python train.py --dataset="short read English sentences (LibriTTS-R)" --win_length=512 --weight_standardization=true --final_lr_fraction=0
Rows from block 13 of a small sound classifier, named by matrix and row number. Rows with one number belong to one channel. Each number is 50 + 15 x the weight over its row's rms, rounded and kept within 0 to 99. All counts start at 0.
Before each channel's rows are labels from the 100 clips, of 14976, where the channel reaches its highest value: "responds to" is what is common among them. Only what is clearly more common there than usual is listed. The data: short read English sentences (LibriTTS-R).
# convs0: expand pointwise conv (model.blocks.13.convs.0.weight, 1184x296x1, standardized in use), inputs 0-73
# convs1: depthwise width-3 conv (model.blocks.13.convs.1.weight, 1184x1x3), a 3 kernel
# convs2: project pointwise conv (model.blocks.13.convs.2.weight, 296x1184x1, standardized in use, transposed), outputs 0-73

responds to: voice: male
convs0.645:48 75 50 50 51 44 49 50 83 50 25 69 50 31 70 69 51 77 50 50 29 50 75 72 37 50 23 50 51 50 26 51 51 50 51 19 50 50 31 52 33 65 50 77 25 49 50 49 63 61 52 49 63 63 58 50 93 49 59 50 30 49 67 50 65 56 65 59 64 51 64 49 67 31
convs1.645:47 26 41
convs2.645:58 63 32 52 51 47 33 53 64 35 38 61 88 38 62 59 63 62 43 38 38 59 62 62 42 48 39 42 60 70 38 82 47 55 59 36 51 21 40 34 39 50 51 54 49 40 37 44 50 31 25 49 59 48 14 70 57 22 57 34 18 27 37 21 47 20 37 22 44 15 29 40 45 49

responds to: voice: male
convs0.37:49 68 49 50 48 43 50 50 81 50 16 67 50 29 65 66 50 71 50 50 27 50 70 70 35 49 20 49 49 49 25 46 49 49 48 15 49 43 10 42 24 44 43 52 13 43 44 45 43 43 40 46 43 44 42 46 56 45 42 46 20 44 47 43 45 42 45 42 44 43 44 45 45 12
convs1.37:35 34 35
convs2.37:42 61 52 53 48 34 41 35 58 14 42 57 59 42 59 65 78 59 41 55 41 64 61 58 34 72 42 00 61 05 38 39 33 36 55 38 43 36 30 50 11 68 62 68 18 44 54 70 71 54 32 72 73 73 39 68 69 33 73 40 14 37 59 34 62 42 57 42 65 33 57 53 65 34

responds to: voice: male
convs0.255:47 75 49 49 50 43 48 49 83 49 19 69 50 30 70 69 50 77 49 49 28 48 75 72 36 49 22 49 50 50 25 50 50 50 51 18 49 51 20 52 31 62 50 68 22 48 49 48 61 60 52 49 61 61 58 49 71 48 58 49 28 48 63 49 62 55 63 58 61 51 61 48 63 21
convs1.255:38 42 28
convs2.255:35 60 62 44 51 28 48 29 59 24 42 61 48 41 64 63 78 58 42 54 41 60 62 61 37 59 41 12 56 14 40 35 40 39 60 37 62 35 30 47 12 61 57 66 34 43 51 69 64 49 31 67 67 67 37 67 68 33 66 44 26 38 55 33 56 40 53 38 59 31 53 51 58 34

responds to: voice: female
convs0.296:62 42 28 67 56 29 49 32 48 62 52 45 66 59 49 45 52 45 70 73 51 24 47 43 57 31 55 24 78 70 58 48 70 30 75 53 24 57 51 59 51 38 57 42 55 51 47 27 27 23 41 24 39 32 69 51 41 23 25 27 55 49 34 58 31 29 38 39 30 25 52 27 43 52
convs1.296:34 64 65
convs2.296:35 55 44 49 53 37 48 53 54 46 45 54 52 42 55 56 44 54 49 47 45 48 55 55 42 54 45 55 55 43 45 42 55 57 56 45 55 80 52 82 54 81 83 63 49 84 83 82 83 80 79 82 83 87 87 74 61 85 84 75 54 73 70 74 79 83 78 87 82 82 83 85 77 51

responds to: voice: female
convs0.517:58 45 74 72 24 49 74 68 45 68 53 45 71 50 48 42 35 44 31 67 55 66 47 47 58 27 53 41 29 70 52 34 52 67 24 56 71 23 53 58 53 47 29 47 54 71 72 57 31 51 26 34 45 47 14 58 45 68 12 70 57 66 48 30 51 14 48 50 48 66 43 44 50 55
convs1.517:74 44 42
convs2.517:28 62 44 50 74 63 27 43 65 29 35 57 65 39 57 60 46 63 45 33 41 36 61 60 46 51 40 56 70 66 38 66 67 58 65 34 37 57 49 62 99 73 68 66 36 58 55 67 73 68 54 69 73 69 59 65 66 54 72 48 39 50 66 56 72 61 70 62 72 57 65 60 71 21

responds to: voice: female
convs0.250:57 38 32 56 24 45 82 22 43 82 61 49 25 59 43 43 34 37 55 49 58 38 39 41 51 43 55 54 34 32 50 25 33 49 25 57 38 65 56 10 52 42 41 53 48 57 30 51 52 39 44 40 52 27 15 61 49 39 34 55 61 75 44 40 56 44 52 53 41 30 20 30 49 59
convs1.250:67 37 65
convs2.250:65 61 43 60 43 58 44 63 59 53 43 57 45 40 59 63 48 59 55 29 44 39 62 56 41 44 46 42 59 44 41 53 37 57 38 41 37 56 12 72 99 72 73 66 24 68 67 70 74 69 55 74 73 73 54 66 66 57 75 52 99 50 66 55 71 61 68 61 73 56 69 68 70 99

responds to: voice: male
convs0.14:52 47 52 50 61 60 40 47 38 45 61 23 52 74 45 26 59 49 50 45 83 43 48 20 73 54 87 53 55 58 85 62 55 62 61 60 42 58 77 59 81 55 59 54 87 64 60 66 58 55 62 66 55 58 62 67 56 65 52 66 86 66 57 62 54 55 56 56 55 54 59 66 58 81
convs1.14:40 74 55
convs2.14:46 55 49 54 35 47 75 35 52 44 50 61 69 44 45 52 55 59 46 39 36 74 54 62 50 56 39 68 35 69 44 25 32 54 41 54 78 61 29 51 00 62 49 44 28 48 51 48 54 61 54 47 58 54 59 00 41 51 60 38 00 63 51 60 62 56 61 55 62 60 54 48 56 26

responds to: voice: male
convs0.10:49 67 50 50 48 43 50 50 80 50 16 67 50 29 65 66 49 71 50 50 28 50 69 70 35 49 19 49 49 49 26 45 49 48 48 14 50 42 09 42 23 43 42 49 12 43 43 44 42 42 40 45 43 43 41 46 52 45 42 46 20 44 45 43 43 41 44 42 43 42 43 44 44 11
convs1.10:32 33 42
convs2.10:42 56 54 52 53 32 42 33 56 24 42 57 51 39 58 60 66 58 37 56 43 66 60 60 37 60 43 09 63 06 40 29 25 35 56 39 51 37 31 48 10 66 58 67 33 43 50 70 68 50 32 67 72 69 37 67 67 34 72 38 15 37 58 34 61 41 55 40 64 33 53 52 63 29

responds to: voice: male
convs0.406:45 62 48 46 51 42 46 47 75 46 18 62 52 33 59 60 54 66 47 47 31 46 64 65 37 49 22 48 53 52 29 49 52 51 50 16 46 35 01 34 18 37 35 45 04 36 37 39 35 35 32 40 36 36 33 42 49 40 34 41 13 38 39 36 37 34 37 34 37 34 37 39 38 03
convs1.406:39 29 39
convs2.406:38 59 41 49 59 44 37 28 56 17 42 62 43 42 59 62 73 59 43 43 43 53 61 59 34 60 42 13 70 26 39 53 43 38 56 39 44 40 20 54 07 73 65 71 26 47 57 70 76 59 37 73 77 78 46 59 71 37 76 39 11 39 63 37 68 45 64 49 71 36 62 57 69 33