{
  "model": "sound classifier",
  "train_examples": 26041,
  "weight_standardization": true,
  "depths": [4, 8, 4],
  "kernel_size": 3,
  "stem": "single",
  "residual_init": "none",
  "learning_rate": 0.0039,
  "beta1": 0.85,
  "eps": 1e-08,
  "batch_size": 128,
  "lr_schedule": "cosine",
  "final_lr_fraction": 0,
  "weight_decay": 0.1
}
Rows from block 5, named by matrix and row number. Rows with one number belong to one channel. Each number is 500 + 50 x the weight over the matrix's rms, rounded and kept within 0 to 999. All counts start at 0. Numbers have three digits each.
# convs0: expand pointwise conv (model.blocks.5.convs.0.weight, 960x240x1, standardized in use), inputs 80-159
# convs2: project pointwise conv (model.blocks.5.convs.2.weight, 240x960x1, standardized in use, transposed), outputs 80-159
convs0.453:405512430491511552432497429485507431441421504489512424505564420577449501492430419504429539483450509575486426487507558524417521427552482575472494469426502522519553539584415502480491429520558588493559499495469568555518449481570505564415469595
convs2.453:447460525474461466535538450493456560534490457464516507470475457511543490484471447515493541539538477511532473465472485467498529543445484452543518540533533466504450416511422471575474540407458432578496530430471517437479549511527464526495449436
convs0.454:502502502502502505502501502435502502502502502445673503505502502502502503452502502401502502501501566502499503502508501502502583500502502502500340484502502501608501502502502537502558502502502502502502451485493502502544502502502547502502502502
convs2.454:465491515471501502508500489581478491526520464538435481477483457539534518562479512560546581530499441480520509474502447478557442536556555537542557518526577524438459542525497435455449471494538495467537564512524500563440483551490454539528512536
convs0.455:501501501501501499501501501584501501501501501525416500499501501501501501566501501568501501501501423501502501502499501501501459502501501501502593505501501501440502501501501447501469501501501501501501579510505501501438501501501472501501501501
convs2.455:579449499594451446523548479469462459539538452505519515462442528481551414483562443484488449542553518525545418461443534459393510537467360518533483549495390437510451424519451504621500559499339500466411496519500514402504555399544485533357483379
convs0.456:500501499499500527500499499304500499500499499435702500503500499500500500397498499519499499499498476499496499499502498499499596498499499499497290478499499499635498499499499502499519499499499499499499529480490499499510499499499505499499499499
convs2.456:468480479460489488514510478569467494535525457524444484469495470519543522549482500553514559537511454478530514466492475469534468544555564550545539526513555527451451545520518454467462457501562491481546544506524512588459474566523475497539505536
convs0.457:561440442466546532567555510480420565468443399497514429532531554440521431500604391494550527456607520477514541429529457500511507610570566540456499464578436532515408516482434503445527464531563413605542504503523414510498558509526514440567543421
convs2.457:533460515502461466535538530486458595534449457469525493470460478484543441480470500505526550539538481466532481466472456467476518543469501508543505540473482477503450502506444473505468509495493532484510528433468477478482491468494463528476454474
convs0.458:500499500499499498500500500594500500500500500527402499498500500500500499573500500575500500500500413500501500500497500500500453500500500500501603504500500500431500500500500438500464500500500500500500587510505500500429500500500467500500500500
convs2.458:530454504535450438534544463482494465548496474527499498471459503504532440497491445492479368520534510542534441467454518469392504541483395504535492531519465494493469430490535508612514542543434569432439497475470547459510574387547503457432489484
convs0.459:477534429591534545440598584492415562535442537485511566515568457431576557501456399510432420489453494560485557544497600379453516483427554566438497484558547529500560568432578511448513428410572435518546491476483547427502425534425515431468470442
convs2.459:542460544574461466537539525490458470535550457471516477469458425460544438488505449511517516539538478476532464465475510466499525544446443530544515541423529479500449453582440471536464550410455413604488529428472515506480495472482462527488478402
convs0.460:464512565477544540529494441498608406502567489474519603522405575455530596487510553504552552430507514408493442601501384493419525422573424438435481477414470393514457468574441517550495598542452552482419488476467598552502557562460501551567475564
convs2.460:515460438503461467535538511489473591534503457462521528470452417544543507481502507505575563538536487483532498465473519467512529544506497494544511541529476509508450503538532474452473508408512423491583527431458492470483525540503464493493470519
convs0.461:591477582531515548467482405488568396481488483494497594496497583436482578498454581491567477476457508418481408528510513506402513494580588459487486496397431535515462405563512495559492433526583588510424488477498459569494431567581498577434467425
convs2.461:419460464485461466536539541509457593535439457464501462469474484432543440491548449532565547538538470523532493465474564466561521544437480518544537541491496492501449474606519469468465486408498424561452532436493535488476531461441462524482500442
convs0.462:494495493493494497494494494501494493495494493437599494522494493494494494495493493330493493493493676493491493493493493493494532493493494494492479489493494493506492493493493531494605494493493493494493324478456494493520494493493594493494493493
convs2.462:525465533529464477534532533479472529524556463532518452479500469499537466502473482490514517532527507501521504471473476473538460536463472474538504536401502540475450456445425479501461594430459447545459515532546443499487479517491463516463535448
convs0.463:501501501501501500501501501569501501501501501526412501500501501501501501553502502570501501501501422501502501502500502502501458502501501501502598505501501501438502501501501446501469501501501501501501581510506501501437501502501472502501502501
convs2.463:410466461479457448542558486464453614552420449523529489465479497431549485489523454475512526540543518538539578466446523464484499545371555448532467546549386558511455519452620522560509430508567519468543489509498552415515535396365505323573479508
convs0.464:568528442422576537406497525483505546505461530473502567562538466462513548491413476474439532445445518437482427539545465511563527488453547472474494447435482414526454422562444524429500460595425587525564494463463582510509421575586526468570452422
convs2.464:512460449489463469534536467495458473534520457457516458470447452520543492482466481524540552538538466470531470465473434467538533544483462516544542541473549536506449530630464452454460556514515436474529548420463476563459532519504459548506413517
convs0.465:501501501501501500501501501586501501501501501526413500500501501501501501567501501572501501501501419501502501501497501501501457502501501501502595505501501501437502501501501442501466501501501501501501585511507501501433501501501468501501501501
convs2.465:392463457499451437549550521475449506560425467527511502472476511438531473495499472477487438521528518577528515473448542474466505548451483456529472533623398543506469478463585526601524464535500540420494482489466573434525608379497523389583467543
convs0.466:500499500499499498499500500580500500499500500523417499498500500500499499563500500564500500500500425500501500500498500500500459500500500500501589503500500500440500500500500448500469500500500500500500573508504500500441500500500472500500500500
convs2.466:569451520611455451522550484487449445544534450536513483457444468486553413490492425491534480547553513498550403456441472453382466545462387526544494557470481435479451329541465490583465569503366523562445508533556518403494568394573452564350486414
convs0.467:580470390427487503475444432503583391487601454482495464540410511598530515480428459507585550516494499493500399530504436499573512498414532425453490459403509532495398550600530504439502392443419600459466496498473538551497448419585509440446466604
convs2.467:440460558573461466536539456523469503535529457469490501469470467495543442498495448541512534539538464477532490465473491466523516544448480445544549541473521580497449538562466466537463554481510426564547535450478519494471503536440463557498540442
convs0.468:601493568512554537547468441484575547522440492478514583496436419594549486502529541503425425473491515452525427488538475481568506465413417453494490513432423574500479568403423513582500413455530560442532499481497594444516416454596518583567491573
convs2.468:486460520495461465536538498495471487534495457467516512470472424496543448486502447512495538539538477482532485466472457467508528543520468453543512540450520566502450492510501475459478538408452527597526527445482479472482509505500467535514512430
convs0.469:591473451557513519404443416486600446495571540480504568551422422564564455496417509484559518465434513503443426491535532524559524517444557430469491444420454536518435558423436497563498441538438602430583494487452534574512439590547503575460473581
convs2.469:489460466465461466535538499495483590534480457464517476470440423521543457484471502510505560539538480440532489465472446467521532543530515518543515540525531578503450504501503474494477506408498498560500528432462522580482530527523465548523518453